From a checkpoint of a small model that answers yes/no questions on an image's attributes.
Model: encoder activation gelu, fusion encoder norm rmsnorm.
Training: soap at rate 0.0021, 6100 steps.
Data: trained on photos with spoken descriptions (Open Images, Localized Narratives), 203450 training examples, 3.8 epochs.
Rows from block 2 of the image encoder of a small model that answers yes/no questions on an image's attributes, named by matrix and row number. Rows with one number belong to one neuron. Each number is 500 + 40 x the weight over its row's rms, rounded and kept within 0 to 999. All counts start at 0. Numbers have three digits each.
After each neuron's rows are labels from the 100 images, of 14976, where the neuron reaches its highest value: "strongest on" is what is common among them; "colour at peak" is the nearest of a few named colours to the mean colour under the peak. Only what is clearly more common there than usual is listed. The data: photos with spoken descriptions (Open Images, Localized Narratives). In brackets: how many of the 100, against the usual share in percent.
# fc1: MLP up (encoder.blocks.2.mlp.fc1.weight, 256x64), inputs 0-63
# fc2: MLP down (encoder.blocks.2.mlp.fc2.weight, 64x256, transposed), outputs 0-63

fc1.75:492494543517473415485455507481515474473505488549543487546464506531438492502581457505490527566445483532506426375541427560485486491495430481546467455559520527469465522516548489447478489501477523
fc2.75:517511557506550530497491532518451461488435491478443524568523464459525487530499502541551583590461506486515531487486439483521499532428492506515455491462456521539454454483491532447451434470490618
strongest on: text has "sky" (73 vs 24.8); text has "trees" (67 vs 27.8); text has "buildings" (27 vs 10.9)
colour at peak: white (62 vs 7.8)

fc1.249:545504594495566509481543486492478582455480479500488491511540533527501454584551475464465500565502485503474512508465462445488499470508511522498486544453412488498582554524448578480510470512486600
fc2.249:486476532475540498445526517479464502499561499525487465546555542504484411488525524414475464520521507444515510474475496491514526454506426494474501495480507502498534493583432452596529424569542590
strongest on: text has "woman" (26 vs 9.3)
colour at peak: pink (29 vs 9.9)

fc1.32:547444541570524590445492492517426537561496548498476467543539465525514474558535534529533508467529497511601491490495503503547499508458464550531446452567468473430508534513469506554438461485531517
fc2.32:563524474542514484514474545449536568437410440498522473458442518574485477518507514463494574504546595488466500531460455457483538562528558504485470528530529532407507504503516532495480492530447510
strongest on: text has "grass" (34 vs 10.2); text has "plants" (25 vs 9.8)
colour at peak: pink (26 vs 9.9)

fc1.74:524559501575517570498464513478478558466486464538501523420518511440560465579492516513465544547494485488477461513547509501414459528454551501487538488469535478534562562523395562515495532515491488
fc2.74:469514541434543463535534454455609512460542493520536488515536393500514508458523502483536406524529435456504494521512537449516504511528443474563499534529447480511480463502540483473445534577502540
strongest on: text has "trees" (61 vs 27.8); text has "grass" (26 vs 10.2)
colour at peak: grey (60 vs 31.4)

fc1.187:436492450489499456488526538521563491534524515508521454487466480567501421501532565423552491552545480510438479522529451538543473562458516413548531480425433518490492504462534555569512512505510517
fc2.187:475492502546516498494508514547527506557423452469410487446446473498521501556458494514514587485467503516447503447492491574515495577492457553487507445560528513519578469567474548522488543490548434
strongest on: text has "trees" (61 vs 27.8); text has "grass" (27 vs 10.2)
colour at peak: brown (65 vs 29.4)

fc1.90:431507558445500458480493499505554501523400562524501448530444454549510538514517533601482521564493537463540512474561449574482479539518520481492494485510515416468475500526472507565469522506464557
fc2.90:585515445513538514524475497476572521490508488575444537465499497509551492496449511597563513564436490508514454481470426507509489501463484519528509544425538581476518531470546465414517537521497489
strongest on: text has "red" (30 vs 3.7)
colour at peak: red (48 vs 0.6)

fc1.98:476475504484469486540493470500439548387470499553513517460450535563439537497467435478493583583524529470483532498524453539503453590486443497474510513542540456524529497504504590503493512516483459
fc2.98:477514446471537423551453495494544452484492462541494509484517532497524507569497520531529555547537544574566452451516485500542546454456485495424538533522461461533605508438518550557545514528505505
strongest on: text has "grass" (35 vs 10.2); text has "plants" (25 vs 9.8)
colour at peak: grey (61 vs 31.4)

fc1.65:459503523498512456473460488463568587494477535548369482580508436481457542544493424477544587470532493495475463474533456527479563507458511554511532516470467456519467512492486509546519516497497480
fc2.65:586485504424442505475506495497498560473509436514502457446527457486474427477488511508532453529450480520478499595417479554558478496509559504515488475455535534474475509599524494481461491578544489
strongest on: text has "sky" (65 vs 24.8); text has "trees" (64 vs 27.8)
colour at peak: white (67 vs 7.8)

fc1.163:476430510481451440445509442518505523502497491497488580480458517457564483547561516522517438540549496437469560448488483504544497560534470568523489435482473515538495423496507474497474425492434437
fc2.163:512540490567608467493506491523448504429482513496492522486519567515498479466430485530520574515464507531491547445555473529450509501467490430452545528513468515489513588514458481609513471514437493
strongest on: text has "sky" (74 vs 24.8)
colour at peak: cyan (27 vs 1.3)

fc1.232:540514475501505518448488534514540490490570471436427495496441531492539552544548466430494511456486469416531583480404484538507513526444490482555440514494487481494509527496439445529542478456574516
fc2.232:465519565578439479504561502485435479592432472538550535493476524512480412497448481523408512494517485532507528501515486487499478552516429536521470496440499557461515490516526522490512402533474535
strongest on: text has "grass" (41 vs 10.2); text has "plants" (29 vs 9.8)
colour at peak: green (26 vs 0.8)

fc1.140:511459465521466517481520443523485432538489531537491473531535535489481388475519525502503500526471500526466548505453450550531535563522477497468427455499494522578395522456519477557583450543467486
fc2.140:480510538463476540525516524575436544563397556499568552470500551551450486529449557491560496488454469478525511518548520419565539541539536496483504569461502464480497504503539453468540491485514517
strongest on: text has "wall" (43 vs 19.8)
colour at peak: brown (65 vs 29.4)

fc1.217:463482498529454541533538477536491551531458498507441438513504503554498539443462536420481433526467402543495525502591448510563507480521531450485486446485458471511495516464543514594480528515510441
fc2.217:528472465487607487485485526533482564411520555497530561510507520459554472495481492535479530576538516472447527480570554502526503475478510503471500478478474512433461430623469538509457539502502484
strongest on: text has "trees" (56 vs 27.8)
colour at peak: brown (75 vs 29.4)