{
  "model": "model that answers yes/no questions on an image's attributes",
  "dataset": "photos with spoken descriptions (Open Images, Localized Narratives)",
  "train_examples": 203450,
  "image_size": 32,
  "crop_scale_min": 0.5,
  "horizontal_flip": true,
  "questions_per_image": 8,
  "encoder_arch": "convformer",
  "encoder_norm": "rmsnorm",
  "encoder_norm_position": "pre",
  "encoder_activation": "gelu",
  "encoder_mlp_ratio": 4,
  "encoder_parallel_block": false,
  "encoder_inner_norm": false,
  "encoder_patch_size": [2, 2],
  "encoder_depths": [3, 3, 3],
  "encoder_widths": [64, 128, 256],
  "encoder_kernel_size": 3,
  "fusion": "cross_attention",
  "fusion_encoder_width": 256,
  "fusion_encoder_layers": 6,
  "fusion_encoder_norm": "rmsnorm",
  "fusion_encoder_norm_position": "pre",
  "fusion_encoder_activation": "squared_relu",
  "fusion_encoder_mlp_ratio": 4,
  "fusion_encoder_head_dim": 64,
  "fusion_encoder_fused_qkv": true,
  "fusion_encoder_bias": "all",
  "fusion_encoder_qk_norm": false,
  "fusion_encoder_parallel_block": false,
  "fusion_encoder_inner_norm": false,
  "fusion_encoder_drop_path": 0.1,
  "fusion_encoder_positions": "learned",
  "fusion_encoder_cross_attention_every": 1,
  "init": "kaiming_normal",
  "residual_init": "none",
  "optimizer": "soap",
  "beta2": 0.999,
  "lr": 0.0021,
  "beta1": 0.95,
  "shampoo_beta": 0.999,
  "eps": 1e-08,
  "precondition_frequency": 25,
  "max_precond_dim": 1024,
  "one_sided": false,
  "adamw_lr_other_params": 0.0017,
  "steps": 6100,
  "batch_size": 128,
  "epochs": 3.8,
  "lr_schedule": "wsd_sqrt",
  "decay_fraction": 0.4,
  "final_lr_fraction": 0,
  "warmup_steps": 180,
  "weight_decay": 0.0,
  "adamw_weight_decay_other_params": 0.05
}
Rows from block 5 of the image encoder of a small model that answers yes/no questions on an image's attributes, named by matrix and row number. Rows with one number belong to one neuron. Each number is 128 + 24 x the weight over its row's rms, rounded and kept within 0 to 255. All counts start at 0. Numbers have three digits each. After the name is the row's rms in percent of the matrix's.
After each neuron's rows are labels from the 100 images, of 14976, where the neuron reaches its highest value: "responds to" is what is common among them. Only what is clearly more common there than usual is listed. The data: photos with spoken descriptions (Open Images, Localized Narratives).
# fc1: MLP up (encoder.blocks.5.mlp.fc1.weight, 512x128), inputs 0-63
# fc2: MLP down (encoder.blocks.5.mlp.fc2.weight, 128x512, transposed), outputs 0-63

fc1.145 096:159151145160154126192076095092143128120146121108111140117124112111153139140101129136094147124129130135124150136142127135139091119130096110128123125139107149116122112148133118121113118104111127
fc2.145 088:143105143143119136127123130147140147144121073157126172105163083094137150144094166080164119170122112091160141102118142096135088174156129107117147135126169108114140135138159121100161115130117153
responds to: text has "wall"; text has "table"; text has "man"; text has "front"

fc1.163 092:126157154108131161091098112111176137155179143116141147126157086097146122129155171167081110118139099191111152113143168129103153131136166157114134190132131138156114132148140118123160116108090152
fc2.163 090:149108143141163116155132155131106166140100107121126151129087155168105131110111091120177116125135079117147163167152140125138151161100129157121106101129168156114139140123062126194122102152162139
responds to: text has "wall"; text has "table"

fc1.252 097:149134160123145138089134189055142140141121114152124098042147151130132102150185116123136143124130139125132124125130127112128161106146114127148100106134149171132108146150155126099118151078106131
fc2.252 094:142103122168115098157139108107132111112153149118130124142122127145152112150098158109161151143168157105160094152091106127103105131135119166082155143141147129175148160125077093131094124120138121
responds to: text has "grass"

fc1.164 103:143125115118103151106080136126118144118144144129153154111104083067144107100100108085124113091116118162121091094125099129136143086147127131070131176119125081102154165117151117114136130076104143
fc2.164 114:110149126137170093110118129111136170133110134131131146127170106116098179109122118115138088129090073111137144147168122079163128124122141085111163129145140123150121120139164127098136137093089117
responds to: text has "man"; text has "woman"

fc1.205 096:133139137137094118131172136116156132120147107120102106126141125086129134119109110110179092124149159115149112094150139106094104104099137093133120108121100164162143193111124122150096165102111159
fc2.205 099:122127101132092152087082116123174169134132083105137187112125118134084150127117124136122137109136128125147085149139108112142164104124127148146096143122105154113101122137178136135088142132161123
responds to: text has "grass"

fc1.9 103:166118129116126130155106130148143096151108142133134151125113169090137112109119077126147124119096135096133120118136128135155110172116156129106107081152156123109100164147129168140138148136093073
fc2.9 096:113136123140125148124114125089123141151123137081094146124129120114148127173162138099090084082131159159092117117118183124125103125086139114098156169114137120076103147127101136076114157118142104
responds to: text has "sky"; text has "trees"; text has "buildings"

fc1.289 098:096144128069155124133116143093157142125114132132088084144110130143106130126142147107145121130128136081141117134104141130137175138089126118112142171129119175146125128110085156158107126129129078
fc2.289 099:118113111161099121129127169134113131140127138154174140128178129120193094165090154159140143076118119093113115132144117108111146152111138132143188133113134101083131126094111126070115123167129147
responds to: text has "holding"

fc1.20 101:108164140124101163129132128122135138122179135096109132112089117113115098179102130130148126109136124155130148140157099140081165152092116119148136182154098182134159129120080107157134128125118153
fc2.20 096:138126120121143146125137158100140134064123093103172120150107125121178112103133108126117105162133148112132111186129136147149114149109118142118167111138101132129090112120139140111149145098136091
responds to: text has "table"

fc1.214 098:123152113172097120164144137120135138149162117129128136156090150092144120125079171112164095170143133119157132142165113111126174057145110147118143148113123116127109064097127149119075120161118133
fc2.214 105:121104151081142086161136134119118122081195140133126164137152159104138112162128116133096119131100140112129146071122160128155109191133156146073093152113104138103151120118071138153137175160152125
responds to: text has "plants"

fc1.321 099:102119114110148101125084097120125086132094131109115103139139153104143145130101114094155093119151125144068177120123145137135119125132140132154158130157105147164161121164141134098140109129116101
fc2.321 102:151122124109123139117124146096097151114155115117177179141102118118137157134147112146131176145116128093123101130121128132128105139137138143088117135088075119083135109125105125142120096088119146
responds to: text has "woman"

fc1.2 094:151154134100127133094082038101146155129148112154103144102114096129078134132114125127146126126158120158142097116144104174138114181152130090139147116079127158128141108121093144166133151137157119
fc2.2 105:147124116139169140116134097153098124151108135172161145130144136104143131126086094088131144136154096142140089093105106124119157125128163151091102138121145121138104144134135119078146104096122139
responds to: text has "wall"; text has "table"

fc1.468 093:092101133210093092133095153157113126122129123147102111104121118109149134126124134158144096144112143101107140181111108113099131094141109126122097156146129137118128134065139131163117147097138140
fc2.468 096:151134133140119154131156149159136126106068140090100111133124102154120126107083144159095111131102119114149117085103145104189136109157134113148139124112065122134157105138100183060120189097153124
responds to: text has "trees"; text has "grass"; text has "ground"

fc1.201 092:109165095127126093093113171096115128146170156132123143111152142096111156115112085113134124139122125123134130086124078126145153133105158153105134099076149157169133129147105134097121139139105156
fc2.201 116:119140111150149145124162130104121123122135154104119149128100126116178162142164126123180161155151137108117097091107138166136156151147145142123136122134081109088104081117132089177134059076130096
responds to: text has "people"

fc1.262 101:145111116109119145128132121120175105099100124140153151169137138112118112137096145125114122136113110156149142101148153119115099153124165093148085157105071139182144143142123130140114213155119142
fc2.262 113:114107120146130136149145185137147091152156137142146149120097099161061131130119130138117086099164113121121142143106150111111107109158080182101134118114157126150103144111115157129110147119155125
responds to: text has "plants"

fc1.368 105:098117097151138152130125123121113131145131120150120128157124125140129167167133114128124132126076119132107135085167129148106090120150142095123108151118121101148134128119111114108101135067109137
fc2.368 089:119133162123163144103087155111103131130142142157142159167098102132125139121089109083127170145149123141159138131105136125127111142110081144104080149145132091085117116156150169114152138150093137
responds to: text has "wearing"; text has "man"; text has "woman"

fc1.97 105:128129185163158143136075129102111117160092126134151103142129123136107165157110114088116098103136161126116155106104156133152127102106154111137122130111124110139130121116117082149145105133136127
fc2.97 108:118135128112155177147121090099166138144141153100149131141151121127132144117109101109103133117110133130130114159112098118113154194139118095129097109118137179118130131137088171081113109107103113
responds to: text has "man"; text has "woman"

fc1.111 085:102168146128141100116055134120124118136133133123134153143123106159151149088090141108141102130126117119103140114076144117095166144135121137103106146085151124148139130158144086131123168114130145
fc2.111 096:161130133080123094137161058125107156129137097094153119149164155130096137097147084146129135117100171157085141126131147094155158161131121154136113129127152111111153119103123146121149134161160087
responds to: text has "wall"; text has "holding"; text has "table"; text has "man"

fc1.287 096:127153165150110109135129140184152139137089081125133138095109110130074163092145119107113097127122106148155117142165110128084119142167116116137176135138125093068147095120081167096150107120117119
fc2.287 107:139167152130145134140108136120080123133137160114081146100094111115123161128110111102130112126122118155112130131120179110100111149143089156119117110121137126146123177153171075159114160171136148
responds to: text has "wall"; text has "table"; text has "woman"

fc1.200 111:085134157111101116172126082114142125137174099154119151130162132148098123105144158130130128109091146139141133089155098114135151119105115114107169182159121133117086138074104120138154158119130131
fc2.200 110:149129067124106124114151136120152066119119136172113108106134079142093138166109106112100133115138125064118123126110137130090092096156140156153143104120182136125135149153138144133134123182091078
responds to: text has "white"; text has "black"

fc1.302 133:156169142138149127173129133139127100115161158134167146122105164172108109127154112118087168155155129089130150120114147163162129159144155148147174138160116128095172101150139126136130106100127141
fc2.302 139:113118130122105153110133150135128156111115099138157116094145123125197094111092117126106135132079110136146158170090085134126204093119154074134103166119091126111103119117146124127137163146104114
responds to: text has "plants"; text has "grass"

fc1.270 107:110157170085114129102158115122102166141117103122089131091100096136089148151086097138136148138146126113102134120125090111117136153158124126166170148156135123113145091135142119085107132124152142
fc2.270 109:126086090158111114126134132150130099076116112152133142155120151163093146121151137111129162145161096158162133141110133182072140129110133147089106097113166126164117173090111114156064119169158146
responds to: text has "wall"

fc1.31 095:131143124132123115123137107107068122110168135100076091138110118181090111104143134131119142154111134138080134104077140113124140152129169121124162141141141129085157093112139117136118134132090100
fc2.31 090:105130146149179133080148112090143150141162129161141144140118137083174123117155122163126133152131156084133156128138139118142135129122109115102146105077094132110116144135122150101144116149162134
responds to: text has "people"

fc1.36 105:159135117111096157134125088097167141109135169137152142147154141117149154123142160120121127109108154087091124122136121105110140160146137109098152189153159136123179160140125135162156149142159136
fc2.36 113:134125124141109104130156095162131108080166136167131094114117116153127121120152108171111112113144086116093133139190118114154123171095158108145124120109132109116139118143134118109100092158133137
responds to: text has "black"; text has "white"

fc1.485 111:122107103200119130132164111122112191075095123155130117132148117119155160141141118116143106134144068175140127136149128132086098143107076142133128166172106155123144184119152141125108177109104124
fc2.485 100:120108121098119175135130120100139159106117141121121134176107137148133124099088109126115176133125098150090140137143168134171146143095131099149095107144136133122137105163153122146106120123132141
responds to: text has "white"

fc1.213 103:098105105115104114134161117155060129123154100135120136081159118092111084137147135144147130142140166176187143132184120145159145107129148164107136104125134087102142139118123115130132140103125130
fc2.213 095:126114148101097133145104109142168115110072118157132139137096141111146155107150155090131117160116124110071143163102152116157139136172137144133118109127126111103150168159116125081097150102155108
responds to: text has "grass"

fc1.122 110:097103128141127123157136124096134072097107136097119099135119126119102124140102145098103133162087128174116111106135148130110083142182125118088130089113148132132167131130084134175099119104120098
fc2.122 111:133139148143125144137120117135140141124125134080132152116128117152134106135139136063074073112134127118136138115085121118125148078137173160143142116174143135120129125145125125130119177153160127
responds to: text has "water"

fc1.0 100:133109124093109131118131139101092128120131178124115157138108141103125128172130100160148098113091134139115114156135101108154112100116133100134126122120151153143114107139111156144170086124112095
fc2.0 093:120119110155104121112133129100133130129096145120155146120141149189119165167171162062116062108135127150126120117157154171071118135101131135141130086146148105110158122091132103134104101124139111
responds to: text has "holding"

fc1.376 101:145132168140097148104099155114090157081133112144152137184164117153127146113076110120123148168098103123099114114126169162111134124108118139147110135134133144113127116136090107161120140114162134
fc2.376 134:114100144105140146150053128099176155119103121132152155131118093099155155126118101103141148114132121179113116128153110138111134140127134177089130145135119140110109117141130138069147102104062122
responds to: text has "man"; text has "wearing"; text has "woman"

fc1.160 097:133141124097054115138061118073087118109118118119113124107112075140140086118056114095099117096124155122114109112140116121121142156165124113100098117128154133139139091147127109143110114123104152
fc2.160 099:113108155117146133123091095119154097153122122147135172115157154099143167143142109098081118164178138132127144151113135099151102119111141104143173145123074138135138141149140133109133152141133140
responds to: text has "man"

fc1.334 090:114143083113152116096171113124118115116130142120096137133146145104135120124116127149164137139127141115136147158156099109162133111151106114102123120134142133083151122145135127136130114079161118
fc2.334 090:115120079101096116144133158136140118091115125102151150144169155129114153163145134123080120131101134085162133104106160128099129161122176099142106127090115155108102108108096117063096150157131091
responds to: text has "trees"

fc1.306 090:115103164131126101120067121148119148121084139127132107151114160112102167133139102162123089132090104128116148081124098149113111160126132118109101113133135145093115081143161102141117125132136134
fc2.306 090:114116124088071125108137179155089103075141124077115143139130106156104119171146143149098137138146117124143136124160109121162123170112106132135131103141088086173124114106137145128106123105129147
responds to: text has "road"

fc1.309 108:102140096170104185126101150106150132114133125116125099123103154148143164137097132147129156121143128111080141142147121124136095151147124148120157145121112129120132097119101130139175148127139143
fc2.309 099:094121139122083088169118140131110161127168121167104120123156075152124128116177133134174143100124122105145123112123144131172111106082094175097169133119109091163098145131116092139100113131123097
responds to: text has "grass"

fc1.266 102:131158131098101152111144136162108155097097122133157107100139088144111151142109127122155109116127130083125132154135119116095113102106092141096135139131100110155121131140123133092150114113099104
fc2.266 094:158099114139123117093129173115067172135140144150158175101119130110139131130165144121121131120153170154113136111134098133143138111128144107107118124111169181132150115065117125114181123110127141
responds to: text has "table"

fc1.91 087:088088124126110162132124118164083149095108138123139112135131130116105144110130126135151137132133123149177152131123138141158124122149071088131083093113107113129106088135123164157133136132124138
fc2.91 085:105172143120138088130091130161123121152128124142113138111163107092088096106128119085120109125128097096137148159172166151135135125145176118119119110168113155143144120107103080168073199109126100
responds to: text has "plants"

fc1.339 099:104165161085160147158135150151141103097145117132169165200144122111160164144138146135151173102137136129112126121124103153096117140140145111125105142142108124141117166116100143125116131154181125
fc2.339 089:138146117133099154111156121169108112151109149143172106102153128130122158144159111105132072145120127129146079120122124112143125183155105123133152159098137152121130087103166107129113127082184124
responds to: text has "woman"

fc1.180 104:113124141118164095135098119121117102114102099160131143140143100139147144106108070108118141064105175144085125146100146140132100134140124105095076120118113096136140109142170118112100131055112131
fc2.180 111:126096169100143158147108133142146125161144103137136150125135113132109171139104093100152131161140164109140131132177140122139126104120117111116134144120144117132154134156144146080154144112143159
responds to: text has "man"; text has "wearing"; text has "woman"

fc1.335 103:125146124146115126090151104120111133139131120145114094135135154088134136121137129113115124138078159105172160101174113099140141117127129121128114133134110147165176182130158160098127142124149110
fc2.335 103:119110113139119180117118092175095056151121105113125113142141112147101114088156137117133072063102140127106132119146152173135140127122118115147122107143116136075122102157158158141137155149143132
responds to: text has "sky"

fc1.494 087:094137108148124123127126113121157167141194137139149117136141113103203143111081084138120098106098123151096089140160152170125156147121134158131102134120139109175114135100128121144114119087151157
fc2.494 089:145126179123179135129128148122111165126116159132125124133150095103109139132112123124153147151154071129080124122102147147160122150105113140096149124161104104095119161158081127108142145124117108
responds to: text has "standing"

fc1.404 117:122127114158136133161130164113119144134127105110157174159151109129186062141142113132103132106146168139108105160150119153136123158158129131136113119099135131134144086121131147121141158112121102
fc2.404 116:103122156144109086107137150167124111099102158091117130142126115100182127109150136109092125151071116140140166147109121158105108140100127083137155116147105113120149131101073116156160109108117120
responds to: text has "wearing"; text has "grass"

fc1.487 108:117166168145074114159123132116088131131103113132186104117154116140104119121085097108158124160109112177099121154119111151125110122107179109124105170090152153147192120124107140144125135104113137
fc2.487 127:127173151096153101119104095095134160104167105085147133161071145108135119144105133095111154126163149142133111147180108138122104166149146172126101099111095143079153153147159092098147120086110106
responds to: text has "man"

fc1.140 097:115180149133123148135086171111095166148090136114123099139134085135139122167103141117130109140111119122135124158159145122077154143086160112108153143157131131167083184108107133118091110112122120
fc2.140 082:176099130088102149132162147107154132142143140129134111101122129145149117119149140123149114118144074130126113145114131169114117139127031111119140115101108128122130080086080116135131090122153088
responds to: text has "wall"; text has "table"

fc1.431 110:186130122121098117155158107125137112074106121145123133125120081123154125122134180121150117107123155085157171085136173143105110152127169153099149092107120098186137158127115154142154138101134141
fc2.431 117:131095125131157086179137136126145095124188142112153138143124144089101146152154102098141121114145188135133123119170152125142148127114135177123107140129105128087100108122125119086114127131135144
responds to: text has "black"

fc1.146 106:108137125147132103117095123135123108133150097101157128138121126167175146101138089088120132128132127153120139147130172118116111130123152107145075116105110085131153125094111069178106105115079155
fc2.146 127:125097105081137116111071145111139111115148146182136142147124062091133118132127129141141108165134166080131101118146127142164160176141119130113144131106062126142111139137149158103149137131137113
responds to: text has "woman"

fc1.41 099:100118163130116118093068129132122118118135135120125098114118129130152126136106117108105105122124157171102145083121140122092108145117132149115154159145097129107143111169119076149147134077143140
fc2.41 096:166153130128101122158121176115128113130119136105114148154144113115118173156147137108106126147081127153144073155124121118144145180099089131117143115112090082110132141141076167171152123129095103
responds to: text has "wearing"; text has "sitting"

fc1.312 094:102117102096157127136114141105135112113134102103156132113148157181133111127141161138119157125107115139103096130125138150127143126085114104126095118130118107086114155124132139095101125130136131
fc2.312 093:145147104101140111133139128142117149120112110091102127121067198101103110085100113103113208119117126101107150127105097127153154139105154099147098168135132136127101122114151127143113117145128114
responds to: text has "ground"

fc1.333 105:133148109125142120154142174149120084095108107102109121113123107140148155084150095113089164122158160131152107112097122128120150109135098132108117124137125108111120115155112130134150091117110111
fc2.333 104:113111124121089107092134128138195110097120162145158106136162124101140103134153131100114060143109134155120132160118110075118157100122161140117121117133150137129152133114154095169116121108149119
responds to: text has "plants"

fc1.473 105:153125109147128104161127108163131114127146138158143149122116105159109112097199154139137145108172116105171112114165142127130104166124155093114131089117129103172120144086129094124135104135147111
fc2.473 100:114135145117139116092152078093131126088090127098153111149121158124154151159121107071148143141102144137125111128180138161110097140167188153161128122140132151115123120155135137105140105115112108
responds to: text has "standing"

fc1.299 093:118150118082121122139111146115151124093165155145135107143119159132128138104099156124151132132108126168102147117137145102170142135101143115102135129080202106137138110166140138077149148147101097
fc2.299 091:165111130161133108128144111159108101158108099116134173142117135144129140116148150159108093098138121097148181158132134159151164117138119083144103137126113117076134114114123154130102153109139114
responds to: text has "wearing"

fc1.434 095:100115097081141179141156128141160143145100105112079112159118093100103130157107129131156160154146118101123118136146135155174130144131149144155164120081112145169086128116118122124118149163080135
fc2.434 086:150128102146120104126152144139116110119076097154124103114123144124125117104142131163110121153188105114150145142112114138133172148078105100123075151161135111144133137089085151107100135152169151
responds to: text has "table"

fc1.290 101:149162111127132167115167177136096197121119124098090119174111131117111141067100121129094152144155102171147149146146155160088140131115150108089148102128160145135135122161145150137128138105124130
fc2.290 115:114127123134110163162111109052101142124137109138135163176106134112127168111117091107096107116125125097126111124137153092151118125091117141140142146154154180116121138169115145153118137124097132
responds to: text has "sky"; text has "trees"; text has "grass"

fc1.267 084:168138097113142109157082113159101136140123095118082104142124086136121134127117152080164116118108133094142138129144123151134175145137135117099104148143137133127087117163117138123089095157135132
fc2.267 094:117134118109114111128146153117133099149085114157113146113134140133138175133144155144124116117155119093111124134123101098152120133120116123131141098108101154077142142117151107143132190139120112
responds to: text has "white"

fc1.259 102:109101084071153143122148127114100160159183127116088106104090101113137120115146132097152106164099119133095122119115097123112129145109164136116123117104120159109130096167130121148088137113129142
fc2.259 095:120137128141130116115096128139123125103133121145122128123139155118156170132122167114180151088151132136111099153095099137133108135101114091122153113103090139132130155094112126081096120153111074
responds to: text has "people"

fc1.153 098:131159156129133108141093141128110132135119116115138141137114123108153109124121142085112107157147144116094138113109118118142117084101136148101167119152125121126142164141113082147146129110106089
fc2.153 111:098122121100134122123124154094138149158103142176085129109126138117174184112123151122164124115086127141181099139136100149080115138138111122146079123122126110140158123083104132141162094121109146
responds to: text has "standing"; text has "wall"; text has "table"; text has "man"

fc1.454 083:114111101072125135155106112116154125085108116109158157143091148137154135102104125155131175125140091116175119120142120103151153120146142112111118083144119171125140199119143159126127139101091132
fc2.454 091:108140118116142119127141092091094156115159081134162144107135136165080156144132141118117136162111133129102104140120119105155126114140137155103139159129164106136134114101115103065154180150187126
responds to: text has "man"

fc1.114 108:107134119112130113095142134110117130134108165157104125122156142161111153110091151120166147118110130132145080129109105108125120117157105130088113146146191155133134096128168131146128163085138097
fc2.114 108:131073118127150129148123138149140150126114115075128149116105149089104136125168120145144134165150121071130142104133161152136125145140154123147103164105088113116100077115110146105160098141121133
responds to: text has "buildings"; text has "road"